{"crop_scale_min": 1, "horizontal_flip": true, "encoder_fused_qkv": true, "encoder_inner_norm": false, "loss": "mse", "decoder_widths": [64, 64, 128], "ema_decay": 0.99, "max_steps": 9000, "weight_decay": 0.2}
Rows from block 3 of the decoder of a small image denoising autoencoder, named by matrix and row number. Rows with one number belong to one channel. Each number is 128 + 32 x the weight over its row's rms, rounded and kept within 0 to 255. All counts start at 0. Numbers have three digits each.
After each channel's rows are labels from the 100 images, of 14976, where the channel reaches its highest value: "strongest on" is what is common among them. Only what is clearly more common there than usual is listed. The data: retinal OCT scans (Kermany 2017).
# convs0: first 3x3 conv (decoder.decb.0.0.convs.0.weight, 64x64x3x3, each kernel summed), inputs 0-63
# convs1: second 3x3 conv (decoder.decb.0.0.convs.1.weight, 64x64x3x3, transposed, each kernel summed), outputs 0-63

convs0.19:163104074170108137124150119086078099084126144108107087149137099135125144058160073093068125151136089088163139163117051132122140066124132102111124126121100132134077111174054115105176138099123112
convs1.19:096137109101118165137122088099161114128124206102113149113138137106093116108165070160085082069156073131106170125091095113126128126122143138031110136149126137084134139136147137163142040090084115
strongest on: finding: diabetic macular edema

convs0.53:167123126130047125063123108078091164166065075154109092170124097139098122082141120128133099118124143138119150077159133119149124082127142117103114150129141126174114099089100143079148092055052114
convs1.53:100028162073062140151160096134136134185188134107180143112145113110127121115167110180097123084132141136155134137125102096126092134167139095084114127154162139108158141055125132080111096140083101
strongest on: finding: diabetic macular edema

convs0.46:097103117141153147150175143122115137141077070159157115093146124081054118161090104105148131138110147116106104139068091170160120100119127167151124140142109138081125139032039125118163157167098130
convs1.46:052077169095103098119144083152145108125107156168106121093149131105094083125126076150123088126094138119108148106097114152000115110149131127182148163155120135155118132121137114133092110123196113
strongest on: finding: choroidal neovascularization; finding: diabetic macular edema

convs0.7:077166193107132133159171138095098095093079111152089104094058079117081109107138159112101136041089107112113153117116128061113131115109126131159146141119134104092115103120129131049097140093109095
convs1.7:119149142137163106127106110179154142158081133083116126103135129108155113150141138152154176117147126090093106102143098189190103158117116083100211141113137146195195187083100115140120164197124116
strongest on: finding: diabetic macular edema

convs0.39:146062166094135173133124117157140085127171114109111120075111110156158108129124064128159072181123151100113145133125092137034136116110109136084147158123140115084153143190147116131133049143186120
convs1.39:121145100128090135195078142157129216147128176112099156092133155143174144076122147081057136067105099126092142080159107131072119139135134157110116120140123143099124078101160149115175121065141119
strongest on: finding: diabetic macular edema

convs0.50:231146114132151133110109140160090155124145214153155065161145063140124137124143117082102131164120101115083144158149117132146115074109148100141120118159113156166087147095094146164064160138087147
convs1.50:142104196061134140126103124118155096185132174158104104131135088145142097142077085063092173087121107107161153195042106156138182160132123138103123095153135130156127152150167135117153112116094106
strongest on: finding: diabetic macular edema

convs0.6:087087146131156123139148099081109108039083151143121106111124097164078119114135128143131149095100079083072141107087095097144133118136127137142096096123084125129031116117117146044130111086167120
convs1.6:130120115131100172116127147151116177032113147144102136113136128137160137085104082153142057118124118163034090103186082100174083108149127122140120075118160136145136101134091098075141151126091144
strongest on: finding: diabetic macular edema

convs0.61:082096132090077126139094083146099135150089095077110116130105132110134089142094104080130114115079109146139119133125112094111100087085131101133088106143094127112172111048027138088180173165111118
convs1.61:150145161161193053163127099122160175175104152102149095086157133162096139147163139156122220087168124134140111138152042091117085160133129130183155167141150126142099123117157137101118130114145133
strongest on: finding: diabetic macular edema

convs0.25:195151195089103103071073118148105104100104113049120098142103106096103127103146127075093133108097062119094166131161116119102132120055132057156131102120129116104129081093134127136121136091139114
convs1.25:068146133146163112075179079123128110223130121070123108105119105094153126139084117051120143164111142098141152108134171117146179133095136122038166110148160131093122106156125142155133093138164119
strongest on: finding: diabetic macular edema

convs0.10:125172121188118101091118149122081093077150082173147099151140110110101141138139067122071078154070113096082091108158151129139187087080144072157078124156115137177112132143094151127159108113158145
convs1.10:138136133080149148162151118119198063166134135141086148129136126112115099056170107112082139086152139121148193110089098110167073152146143148105099134155183125109075123119184153139059138142104083
strongest on: finding: diabetic macular edema

convs0.12:208124075083116168094116138129144121169130146144140123134137142180102164134171117113150130114088104102054141148181070150054084151066155118148135128145157145083115107096085171161118135088143146
convs1.12:206117116162137170109095154099140072152164070161061141097114113082106121097169119109118141128114140107156187125097145105168169128092125154158154124135038138119136120180086164123079116112154133
strongest on: finding: diabetic macular edema

convs0.11:093065163129105149116138069132090166125105121119148115173093124175116108185070186084099091083084140110103147114141127103108125100122112116163129096139130140088108138189036133121113127121058125
convs1.11:198084134154121124099174151201139067093163105090129145154105148146118121174184177127109166154146112138177120169110118098112160151113140133131144170143102157104168099180112160177093079077150115
strongest on: finding: diabetic macular edema

convs0.59:129122136172152148118172143079089122151069150143122097203149096133115161183078143141097104130136108135069132100193116104149117092145178157145121155183121164059132136121124175087081156129084146
convs1.59:122101124095144133158114090123112140148174094118125107151122088093107089155107106137063165098116091094205101170024110126106129150087129143120164088162150131072127145144137153088187104111170098
strongest on: finding: diabetic macular edema

convs0.52:151103079134155119080139144134123067115095173111128121126124128167084123169059073113127115073082180097107125068135110136074110130101146080146115066150092147095126150159110146124044120114157139
convs1.52:162144149108159133180100131157153095121108072097099094132136096116124108089115074103090127081161116124203089173078156127199128168091125121154147100159180134174188123184130147134158090127134110
strongest on: finding: diabetic macular edema

convs0.58:152173150157159114163128096105102134080151111127183109125126103151098155060152077134068105151149119131037101116169111092137158104089140085132129146158121141186120086075099143083136148078166135
convs1.58:111171155075110195131141126120166130068172127121080141113147124090156113123099053135078136123109120103078115171101055112152066133131119057138117116139191128106103127159172136100117095148104120
strongest on: finding: diabetic macular edema

convs0.8:155074147149136063140106126089117113119136157134111097138116097127102136094118054082135060111098124105145151139106141110142211109092144039117102086140050119119146118108112116085178140143110100
convs1.8:107123181064161159132118062140157103181123170117136132130119114199162119160167147160104205106118144111156152115115137121183083141190133158156117154148153122172078149128174134141157091083097110
strongest on: finding: diabetic macular edema

convs0.15:125128131136157143121080173124090153106092078163137068125109061123190130130162169089114109158120137136062160104144099084048138105122149119129137133138155147067123084033134149142121130142116108
convs1.15:097126160098117100175136162132125123114126141155130117137123091110126093132097157146082147136141072088150193142005098128117168141114149123199130164165124136196146128116159162128131137161069091
strongest on: finding: diabetic macular edema

convs0.62:149072107092141043121128124098085134115097158132137104190120059114168132103136112038069105120121133088123104089051109145113128083076124144146083098128115113116136138127076117122152114134142111
convs1.62:095072185086094150197088107141142107173163170096144119150108103091124104165089143141099137144176112137161086146083087102169093148145130129046125150137118147122168142112151123112122045117095113
strongest on: finding: diabetic macular edema

convs0.42:202118162087128090019140100044138082169107153158105121081148114107169152148117150136157155094150135132131095111113156129170098118100137088097144105138159140185085115162127126118160148108103131
convs1.42:109045147135134173188162149131126182093185133164139162112148134149154129112159092092168037117109129077144179115152105125098147103084123113122134106110119129057182149105141143104156111155100148
strongest on: finding: diabetic macular edema

convs0.63:165153172086121088162078131127091128066108139095199115098112124090134139109133094103072067137110104125074130153132151095117116156073134088116182097121098125071102126057158130123112163077121122
convs1.63:121172144091050110087157099073140155191078111084083108084117114097164116099125091095118170150174096103108155127109132150100167146128126174168167109146105106137091140166150123151099093188088119
strongest on: finding: diabetic macular edema

convs0.31:073147174128147092149067125077111153046143105106150115152117132132124133138198042103107093087106110083137081062160093113095116130104145120104115132146115138086092121163146152080108105145104144
convs1.31:156142120108107145115145091198139155133143120138061107130147129167155105070098114178094193151096109157091090114141111158111183158111120089184117061150142131120084115107173129119133139198179097
strongest on: finding: diabetic macular edema

convs0.26:095149145135168071128061121165128092088151124154144102112113132137138124091080158110117117014134106131090156104053101097143105139113132135132074100135115140143110110085102138127046140165164114
convs1.26:158135142126153139084142128143108068069112123126120117102138130157171139129051106048176159160112172097102078103192197139103170125094130094149135123115182125127155099171098103108135175155137118
strongest on: finding: diabetic macular edema

convs0.34:080105115127150101150114138076100129068162124077081122136107125104126110147101121157105207056116090112156141104122112123146081112134133134087121120121120130098043126193127118075131086079063130
convs1.34:143132155147116127103085123152097140055099196149095131147127125164090126076100094103105081121130120170093142069107146144102163113151137197186093090120159118147201121140132087120203148138136120
strongest on: finding: diabetic macular edema