config.toml
model = "image denoising autoencoder"
dataset = "retinal OCT scans (Kermany 2017)"
train_examples = 98430
image_size = 48
crop_scale_min = 1
horizontal_flip = true
rotation_deg = 10
bottleneck = "denoising"
downsampling_factor = 4
encoder_arch = "vit"
encoder_norm = "layernorm"
encoder_norm_position = "sandwich"
encoder_activation = "swiglu"
encoder_mlp_ratio = 4
encoder_head_dim = 16
encoder_fused_qkv = true
encoder_bias = "all"
encoder_qk_norm = false
encoder_parallel_block = false
encoder_inner_norm = false
encoder_patch_size = [4, 4]
encoder_conv_stem = false
encoder_layers = 8
encoder_width = 192
encoder_positions = "sincos"
encoder_register_tokens = 8
loss = "mse"
latent_channels = 4
decoder_norm = "batchnorm"
decoder_activation = "silu"
decoder_widths = [64, 64, 128]
decoder_blocks_per_level = 2
decoder_block = "basic"
decoder_dropout = 0.1
decoder_attention = true
decoder_upsampling = "transposed_conv"
init = "torch_default"
residual_init = "none"
optimizer = "nadamw"
lr = 0.0012
beta1 = 0.9
beta2 = 0.99
eps = 1e-06
cautious_weight_decay = true
ema_decay = 0.99
steps = 9000
batch_size = 128
epochs = 11.7
lr_schedule = "constant"
warmup_steps = 180
weight_decay = 0.2
Rows from block 2 of the decoder of a small image denoising autoencoder, named by matrix and row number. Rows with one number belong to one channel. Each number is 500 + 25 x the weight over its row's rms, rounded and kept within 0 to 999. All counts start at 0. Numbers have three digits each.
After each channel's rows are labels from the 100 images, of 14976, where the channel reaches its highest value: "responds to" is what is common among them. Only what is clearly more common there than usual is listed. The data: retinal OCT scans (Kermany 2017). In brackets: how many of the 100, against the usual share in percent.
# convs0: first 3x3 conv (decoder.mid.2.convs.0.weight, 128x128x3x3, each kernel summed), inputs 86-127
# convs1: second 3x3 conv (decoder.mid.2.convs.1.weight, 128x128x3x3, transposed, each kernel summed), outputs 86-127

convs0.64:462493491443469452479504526520501476503513506489524532489490510479469510482525489513530494470513467540479554524476495493506464
convs1.64:485516463556491550514499491510497486536493432475499477492485493522525513477546464503500457513518468419506468512509529475500488
responds to: finding: choroidal neovascularization (64 vs 29.4)

convs0.9:463507496467527500502484500481510489497464485464523504526516498476503518515512502492506507500489468535506508507497503497497516
convs1.9:510460480579499486515503508489494447465469496485522507493451486561499500504514497527523461516550504460488453497491497496483472
responds to: finding: choroidal neovascularization (70 vs 29.4)

convs0.55:547496502510492497500512486492507577495511470483578504501511501472494536496478491468449519514473497470508446531453515500454460
convs1.55:514502530452484507463515498524508499509463566558480529520485491514513493484504473504537535477500467502486544512463480501467514
responds to: finding: normal (82 vs 51.6)

convs0.93:463492508451509500475499472495483499482469517537478493496516524494477507512474535524483522521489475496500436471503516508437509
convs1.93:479484507482498545478496514468504480517552493528503506491495491420492508482497506496489517498467523506512516507504493481560486
responds to: finding: diabetic macular edema (69 vs 11.7)

convs0.127:494499497496527494516473495487509475488512482472461489520541462510491479546482511505496471477502555509496503481478504525459516
convs1.127:493494510511501514515509458488494531485466497505510521505506492467492499491504517509508537496522525485491503505484460497516534
responds to: finding: diabetic macular edema (33 vs 11.7)

convs0.91:483503517498497473492485463447517507460457452480495446497505515506510493503507491491481501480528506503507478496451508478513468
convs1.91:502462458499509520484512507491502510546480492484515477477534473480509512485474504499482504495480470530503493480498509472548501
responds to: finding: diabetic macular edema (34 vs 11.7)

convs0.104:468513490431488483526449499436477503453523532549488493483531500526486503485496470505524486479498452511481507524482490487466504
convs1.104:487532469542504518492495492511493490515531451500491525483497513499512494491506484510480492516500497439506519530501502456545504
responds to: finding: choroidal neovascularization (71 vs 29.4)

convs0.68:515481536463497508520518524458499537452544497495538479494532472508465563487519522486523495478462478490500506486462542507488482
convs1.68:501509420551499525448532496536505460507531506502509478521483466542511487492569467536475464497533497521514475533489516482493491
responds to: finding: choroidal neovascularization (62 vs 29.4)

convs0.82:495464530508521507507502499492509476517467508510506487492522470465466507506483460478470493527467479519499499509478482460508490
convs1.82:500495499466482549479518528525492526505514555491511502490517473506479514496520552519452489549509473510509444483517485508460516
responds to: finding: diabetic macular edema (41 vs 11.7)

convs0.25:473480494482504477490482493475488482445468453491461478498523530543500484467481510463499511517510479491525487527497458476506487
convs1.25:501492498507492553531509505549492522499512515500488515499486473486504508483529543531456522491497497473491492517517445484515497
responds to: finding: choroidal neovascularization (60 vs 29.4)

convs0.4:518487442498546459514506492469523484499472504496499500508525522535490542512513444483455507487505508501494511516463477478517491
convs1.4:480471488467509501462480481546511487478512482516480495501489470517521513490467522494587472471488503521514541509471557478524515
responds to: finding: choroidal neovascularization (76 vs 29.4)

convs0.120:545535455472510525509515482517492462494441474522463495508472495510474525497485441450475497476442523479498488519498501493540489
convs1.120:480429495523486484491500487512511476459525508528479513502467465565521504494540522488577491501535491524518450506482508495439507
responds to: finding: choroidal neovascularization (62 vs 29.4)

convs0.107:524526534539494515529481463490514488543504500494519480484469476445508496507437486480494490492504521499503525528484506485516458
convs1.107:509460477460495514505518510499483511477501551502514503497546533541486502488542475509533473540518472511505485487495565491463513
responds to: finding: diabetic macular edema (40 vs 11.7)

convs0.23:502500534396493536533510490489492512482429507535516510488509486509520514516536507539525504529483533475511440472510528502472511
convs1.23:511501495465486481462487489507506457538529508476487511471471485495493501499498474507494508468465499509505497507495490488546484
responds to: finding: normal (83 vs 51.6)

convs0.39:513491448491526461492523439483476489439482513477502502507497520510514495502490438502425536500526490473509498493490494505497496
convs1.39:483488536483482447498502487462509493457523533528507517492455501553485499496472549463529513489493484545502505462485473516448497
responds to: finding: normal (86 vs 51.6)

convs0.116:517489455514503511519452476490538549483480472526504490441498509531530517500490484466524465473473450470517518489465477476500497
convs1.116:490492548549466465482488491496502466504472535484487527482440523487491488516491549476499517483520551473498430493489507516490500
responds to: finding: choroidal neovascularization (62 vs 29.4)

convs0.61:461499551501506471452489460518510510478481460486485475466531510497497511513505475492518483509456444476520507503450498481490486
convs1.61:498494510543509516459491497456485496511521527486531490493492503508503493478507476499486500524528494498511498492525531466522493
responds to: finding: diabetic macular edema (80 vs 11.7)

convs0.12:508493468516550499496515486510485469476492486456486480470467508497490509511468472532436559480488501482508504478494492427523500
convs1.12:492461457535494502474503491488493512500543494452512504493508489452488511489481537489460522523460483559518490475531454528483479
responds to: finding: choroidal neovascularization (76 vs 29.4)

convs0.67:466494500375525463484490502472500507473490479515480481526528531510489495489508544490473533529473500527507473523474526482455515
convs1.67:531480472500517534484523504508480502516512469489504517501488474482495514474501493530454521509478486470498501512501494458555485
responds to: finding: diabetic macular edema (46 vs 11.7)

convs0.77:469501519532504481463501481477509504500526486526483505458501478483492502497501521526541472510495461471492529480500520506495494
convs1.77:484459489541494485488500537493490510533482490514500494490485509602506493512495479506517458535526481530511444511498550520473510
responds to: finding: choroidal neovascularization (59 vs 29.4)

convs0.112:497513519526507484474503471495498511443493476479540488527506499496509506511482523501506514529484488523498521511481492480456488
convs1.112:491492500463489502521497487500495516503560488486505497511529502424491497479481479534450510514502502472504501482485498470532530
responds to: finding: diabetic macular edema (30 vs 11.7)

convs0.88:523493522510491508478529477532515477505511512537503536419525468483510521493445520501506584499485484510511470494521503489486505
convs1.88:508497497528502486443514487530500483509529559506526490505496488546506517481510472501480539519499504464533496516466477504487479
responds to: finding: diabetic macular edema (38 vs 11.7)

convs0.16:496494498521533490490495480492488472387470491475518497520554514490497498480531489514486552514528479522509489484496515503486510
convs1.16:503485477495481531561511510475514494468517479453481476497483498525513493497498486471509539446494516495506488500500457484472495
responds to: finding: normal (86 vs 51.6)

convs0.111:462560527437474513482480511462494478476491485509497507502482515482507483478493504458527515490530477515500479504511459494503495
convs1.111:511551494539467561468503507527498473512504511509498473495514477524501499518593519522521502519524489474492500489489523468516493
responds to: finding: choroidal neovascularization (76 vs 29.4)

convs0.5:503485507507516564497499482504493540515492468532502477401502498482506502484474481510510477518534475462492528499484530476512487
convs1.5:490506492528485444494502551467491517471506516452501506511505521520485508492477518476462449572494443520504496510485508501480524
responds to: finding: choroidal neovascularization (60 vs 29.4)

convs0.14:506473515471526504487492501502513510509471498540523489546476481468493511521506482504505454493489489499534497517514557500469526
convs1.14:498527495503483553471508510505494503566499479545488501516458501608497496488588445510491498478496462519506522506499500516543504
responds to: finding: choroidal neovascularization (86 vs 29.4)

convs0.113:511486498498507483491508532459500469397508487513508508486486495501495505501510432522473528434470492486500511491513518481504517
convs1.113:492444499488476524507502513505515494458459480547491504477490483532510502502458552464495491471518512565504495507505509499434511
responds to: finding: normal (83 vs 51.6)

convs0.59:507411515470523480468482467507471469520452481469490523531497498504450506496525501475491487468501495476487509513465493469535515
convs1.59:488495494523465574504482518525487497515523499502486509492499459479507499489518511497569490517516516490492444500511461493494529
responds to: finding: choroidal neovascularization (67 vs 29.4)

convs0.0:470484475518512526469490482516491496479512486480498485476471514496474524501424496524459459490512435504493500516481493489507520
convs1.0:489491479560487488495503493462498481490515493491516496490499499512532504496520534506515464509474487528499490507492492502499488
responds to: finding: choroidal neovascularization (63 vs 29.4)

convs0.49:477470508449499506496494516421495508487508554543501494485524531511536503486472529500500485512487497501493426536521493486479528
convs1.49:502542521468498501475510508536486534529531564494489534496519507469484497500512503516505549491453483453511499510507487495518509
responds to: finding: diabetic macular edema (60 vs 11.7)

convs0.72:504512534484556460508496478487484487506479488519566477530523466487487511479453511507472486482497465504521518471511516495500494
convs1.72:497469466491493474525497510499499501464524504479503504495490482506516495503455493485546455485533529488495440492511493505441502
responds to: finding: normal (85 vs 51.6)

convs0.123:518481486463453504500522500509492492512529500573496513490545470488490537509521530497483562475412473519496497504523520467436513
convs1.123:512479533543500486470480502426504483509474473541520503497454508526507485493490497497495503487536494473515510533479479486560501
responds to: finding: diabetic macular edema (29 vs 11.7)

convs0.124:532479446520508490473504487483515472520472449514511447461486469492483527524522497492441526494513522507503484511513562465511489
convs1.124:479513524498447491504509533498489567468499472502452529496504498493501520477474534475542514505527460478519560524501481514450560
responds to: finding: choroidal neovascularization (63 vs 29.4)

convs0.105:543535453525454516489524533516451503480488510502492445489478485486454496515495491488465507531508465495459492458495577498488512
convs1.105:507549522476466461531512473480464480495561513560497530479484515548492487495497517465531534479484535485481458506507423490494519
responds to: finding: normal (80 vs 51.6)