config.toml
encoder_arch = "vit"
model = "image denoising autoencoder"
dataset = "retinal OCT scans (Kermany 2017)"
train_examples = 98430
image_size = 48
crop_scale_min = 1
horizontal_flip = true
rotation_deg = 10
bottleneck = "denoising"
downsampling_factor = 4
encoder_norm = "layernorm"
encoder_norm_position = "sandwich"
encoder_activation = "swiglu"
encoder_mlp_ratio = 4
encoder_head_dim = 16
encoder_fused_qkv = true
encoder_bias = "all"
encoder_qk_norm = false
encoder_parallel_block = false
encoder_inner_norm = false
encoder_patch_size = [4, 4]
encoder_conv_stem = false
encoder_layers = 8
encoder_width = 192
encoder_positions = "sincos"
encoder_register_tokens = 8
loss = "mse"
latent_channels = 4
decoder_norm = "batchnorm"
decoder_activation = "silu"
decoder_widths = [64, 64, 128]
decoder_blocks_per_level = 2
decoder_block = "basic"
decoder_dropout = 0.1
decoder_attention = true
decoder_upsampling = "transposed_conv"
init = "torch_default"
residual_init = "none"
optimizer = "nadamw"
lr = 0.0012
beta1 = 0.9
beta2 = 0.99
eps = 1e-06
cautious_weight_decay = true
ema_decay = 0.99
steps = 9000
batch_size = 128
epochs = 11.7
lr_schedule = "constant"
warmup_steps = 180
weight_decay = 0.2
Rows from block 2 of the decoder of a small image denoising autoencoder, named by matrix and row number. Rows with one number belong to one channel. Each number is 200 + 30 x the weight over its row's rms, rounded and kept within 0 to 999. All counts start at 0.
After each channel's rows are labels from the 100 images, of 14976, where the channel reaches its highest value: "colour at peak" is the nearest of a few named colours to the mean colour under the peak; "peak at" is the part of the image that holds the peak. Only what is clearly more common there than usual is listed. The data: retinal OCT scans (Kermany 2017). In brackets: how many of the 100.
# convs0: first 3x3 conv (decoder.mid.2.convs.0.weight, 128x128x3x3, each kernel summed), inputs 0-42
# convs1: second 3x3 conv (decoder.mid.2.convs.1.weight, 128x128x3x3, transposed, each kernel summed), outputs 0-42

convs0.65,194,236,217,228,189,170,199,240,207,192,224,228,202,256,194,232,211,157,187,175,185,184,245,141,265,219,180,230,174,141,225,246,199,213,224,196,220,195,207,199,216,255,189
convs1.65,167,177,222,154,203,206,211,221,205,237,182,176,232,198,164,216,212,205,208,162,183,215,202,250,207,200,262,211,167,136,186,208,202,210,222,221,194,179,199,183,193,199,197
colour at peak: white (55)
peak at: top left (74)

convs0.62,181,189,182,199,125,185,192,169,192,222,161,247,150,182,204,175,219,165,214,177,178,145,177,214,199,219,169,183,226,153,207,200,202,195,195,195,209,226,229,181,146,188,201
convs1.62,217,187,128,211,184,248,218,198,206,183,215,178,211,185,196,193,193,288,195,196,195,206,209,262,203,201,267,227,207,241,211,182,192,215,217,245,235,160,181,264,210,221,196
colour at peak: white (46)
peak at: bottom right (45); top right (28)

convs0.29,216,230,220,171,194,227,203,234,214,121,197,202,194,224,170,239,179,210,179,213,215,205,220,127,120,225,159,203,143,152,230,256,211,244,254,211,142,188,195,189,195,209,244
convs1.29,245,201,129,240,207,233,204,208,208,255,176,202,176,136,195,195,198,137,253,193,189,208,214,159,228,203,192,211,179,299,212,178,182,180,197,177,207,201,169,232,209,151,206
colour at peak: white (61)
peak at: top right (66)

convs0.70,211,210,195,98,187,183,211,245,247,149,198,208,204,233,261,217,234,222,206,232,185,190,215,144,143,194,202,200,171,186,205,229,205,199,159,202,242,148,214,141,206,209,248
convs1.70,189,190,217,196,175,159,205,152,141,242,186,192,161,214,172,191,214,220,180,188,198,186,173,180,108,190,216,209,140,185,197,205,192,228,250,214,162,231,185,189,204,189,212
colour at peak: grey (84)
peak at: bottom left (53)

convs0.98,221,192,216,198,193,152,164,207,186,157,237,176,193,179,198,226,212,192,153,166,223,250,191,233,170,224,205,208,231,244,237,178,204,225,181,189,195,265,214,217,123,198,204
convs1.98,144,197,271,224,229,210,204,195,238,204,201,217,277,240,215,216,190,201,220,208,193,186,229,161,196,203,206,198,171,147,203,158,220,186,193,228,200,182,182,175,193,225,175
colour at peak: grey (51)
peak at: top left (36)

convs0.18,171,194,207,118,221,180,162,184,164,204,207,129,158,171,208,197,210,219,200,190,210,194,219,138,225,224,179,205,203,196,212,202,199,151,191,195,230,219,226,223,141,135,214
convs1.18,188,90,223,210,230,166,201,197,204,182,159,164,213,200,242,206,204,204,231,195,192,194,262,152,162,196,187,207,199,151,200,138,194,177,229,199,214,180,191,202,209,182,211
colour at peak: grey (89)
peak at: middle left (49)

convs0.102,217,193,179,227,212,231,204,218,164,191,203,180,171,176,165,234,186,167,173,185,184,165,209,230,183,244,170,219,229,215,245,227,188,266,191,210,168,194,233,197,205,242,169
convs1.102,220,188,185,150,187,229,195,178,218,208,231,199,233,100,187,186,174,271,203,166,187,204,149,169,172,200,206,215,118,189,202,185,187,194,205,206,168,158,191,184,188,232,191
colour at peak: grey (55)
peak at: middle right (28)

convs0.81,141,247,226,183,188,205,196,202,201,160,204,178,209,194,189,234,211,245,161,160,179,148,197,199,205,242,156,223,230,186,236,191,212,222,217,168,200,161,229,201,201,214,172
convs1.81,270,162,186,211,173,216,229,229,186,152,166,219,194,142,135,187,188,214,236,201,189,221,207,243,266,190,196,209,194,190,196,201,183,171,218,173,178,187,195,183,211,243,210
colour at peak: white (66)
peak at: bottom right (68)

convs0.41,217,202,199,242,216,202,214,193,207,149,208,198,185,175,170,235,186,259,193,204,199,186,173,217,220,203,168,186,216,210,216,178,211,178,204,161,192,184,203,213,194,240,153
convs1.41,246,277,172,247,181,200,206,211,152,282,238,248,153,199,193,198,183,164,176,200,202,210,243,183,190,202,195,191,164,278,212,191,199,249,223,219,203,167,178,197,190,215,185
colour at peak: grey (87)
peak at: middle right (29); top left (28)

convs0.40,197,224,199,181,189,172,201,180,134,186,177,206,195,223,175,207,189,262,213,191,183,245,235,204,190,204,216,124,213,190,205,166,185,200,168,115,178,184,220,177,142,229,144
convs1.40,192,256,161,258,238,157,245,171,245,234,185,195,215,196,169,199,195,151,189,190,208,159,184,185,276,209,226,192,203,268,226,198,203,146,163,183,231,175,192,170,226,141,215
colour at peak: grey (95)
peak at: bottom left (46)

convs0.76,212,176,205,188,201,231,185,167,132,143,199,221,190,191,168,217,229,170,193,160,198,146,219,217,176,223,205,187,197,258,230,244,186,226,169,220,191,164,214,224,155,159,126
convs1.76,138,173,219,159,202,212,197,171,208,245,239,203,220,161,216,192,217,239,177,183,207,207,226,240,180,199,216,215,204,152,212,176,202,208,229,277,207,221,191,193,199,193,155
colour at peak: grey (76)
peak at: bottom left (47)

convs0.35,205,175,213,176,216,201,160,212,157,194,208,214,157,212,184,222,208,175,138,193,185,194,222,144,207,250,222,209,212,229,259,232,195,235,190,191,140,207,220,263,147,229,216
convs1.35,189,193,197,120,269,156,188,157,194,222,168,190,259,188,219,213,226,218,246,156,184,219,195,169,194,186,209,209,169,189,197,168,196,204,228,214,207,178,159,178,191,160,194
colour at peak: grey (78)
peak at: middle left (42); top left (33)

convs0.78,173,172,245,183,178,197,174,234,215,223,170,241,207,171,236,180,156,223,205,229,210,234,170,148,200,214,203,206,168,197,214,209,196,220,223,144,210,184,207,164,168,154,200
convs1.78,228,241,138,223,174,196,224,172,264,225,188,185,212,200,190,196,185,181,296,206,216,190,208,246,168,192,259,195,182,203,210,237,207,150,236,160,234,147,200,168,190,201,186
colour at peak: white (56)
peak at: top right (38)

convs0.75,199,237,235,176,154,218,166,157,162,168,192,190,180,188,220,198,196,139,142,181,189,153,176,189,178,229,189,236,220,176,236,158,210,240,178,180,177,219,214,203,188,213,166
convs1.75,151,252,220,130,215,225,203,208,205,183,171,161,179,209,186,209,196,239,186,171,198,223,189,217,240,192,231,206,198,177,210,188,199,225,184,258,189,172,189,142,206,214,183
colour at peak: grey (85)
peak at: top right (39)

convs0.106,168,219,235,82,180,184,224,163,191,183,201,206,208,157,154,204,189,244,161,216,199,267,156,215,139,195,210,227,104,161,188,225,203,184,210,191,207,171,213,222,191,174,160
convs1.106,249,275,239,241,145,171,196,209,225,264,207,190,214,151,177,190,187,225,188,190,192,193,219,168,224,196,186,205,222,213,194,218,201,191,231,209,197,213,212,200,209,218,163
colour at peak: grey (62); white (33)
peak at: middle left (40); bottom left (31)

convs0.24,199,277,166,208,198,184,238,157,206,168,181,148,192,183,159,239,226,210,167,204,190,186,206,256,185,242,174,211,208,255,246,237,197,223,157,172,185,210,211,157,169,185,174
convs1.24,285,220,219,237,172,218,206,186,200,163,211,158,208,172,181,183,186,103,150,192,183,193,172,101,123,193,183,195,217,193,216,228,203,164,220,179,172,150,203,216,193,167,213
colour at peak: grey (51)
peak at: middle right (44); top right (28)

convs0.27,189,147,178,180,196,231,185,210,256,210,216,168,194,193,216,166,207,197,204,180,179,144,215,258,237,217,173,238,203,205,207,193,205,218,177,166,193,169,202,244,190,204,216
convs1.27,238,208,198,217,223,203,212,223,212,201,224,245,194,200,192,178,203,182,184,203,200,191,188,163,221,185,250,211,221,236,190,208,190,197,259,162,175,231,178,188,162,180,221
colour at peak: grey (68)
peak at: top left (37)

convs0.92,169,217,212,179,213,215,194,206,188,171,174,152,220,229,241,224,259,175,228,201,215,244,214,162,203,198,206,182,216,217,218,222,219,201,200,229,196,180,211,147,172,226,220
convs1.92,209,179,203,137,162,157,223,207,189,181,166,205,194,200,212,197,215,192,193,211,183,183,249,167,208,188,203,206,144,193,200,206,195,164,179,200,212,176,178,164,201,211,156
colour at peak: grey (62)
peak at: top centre (31)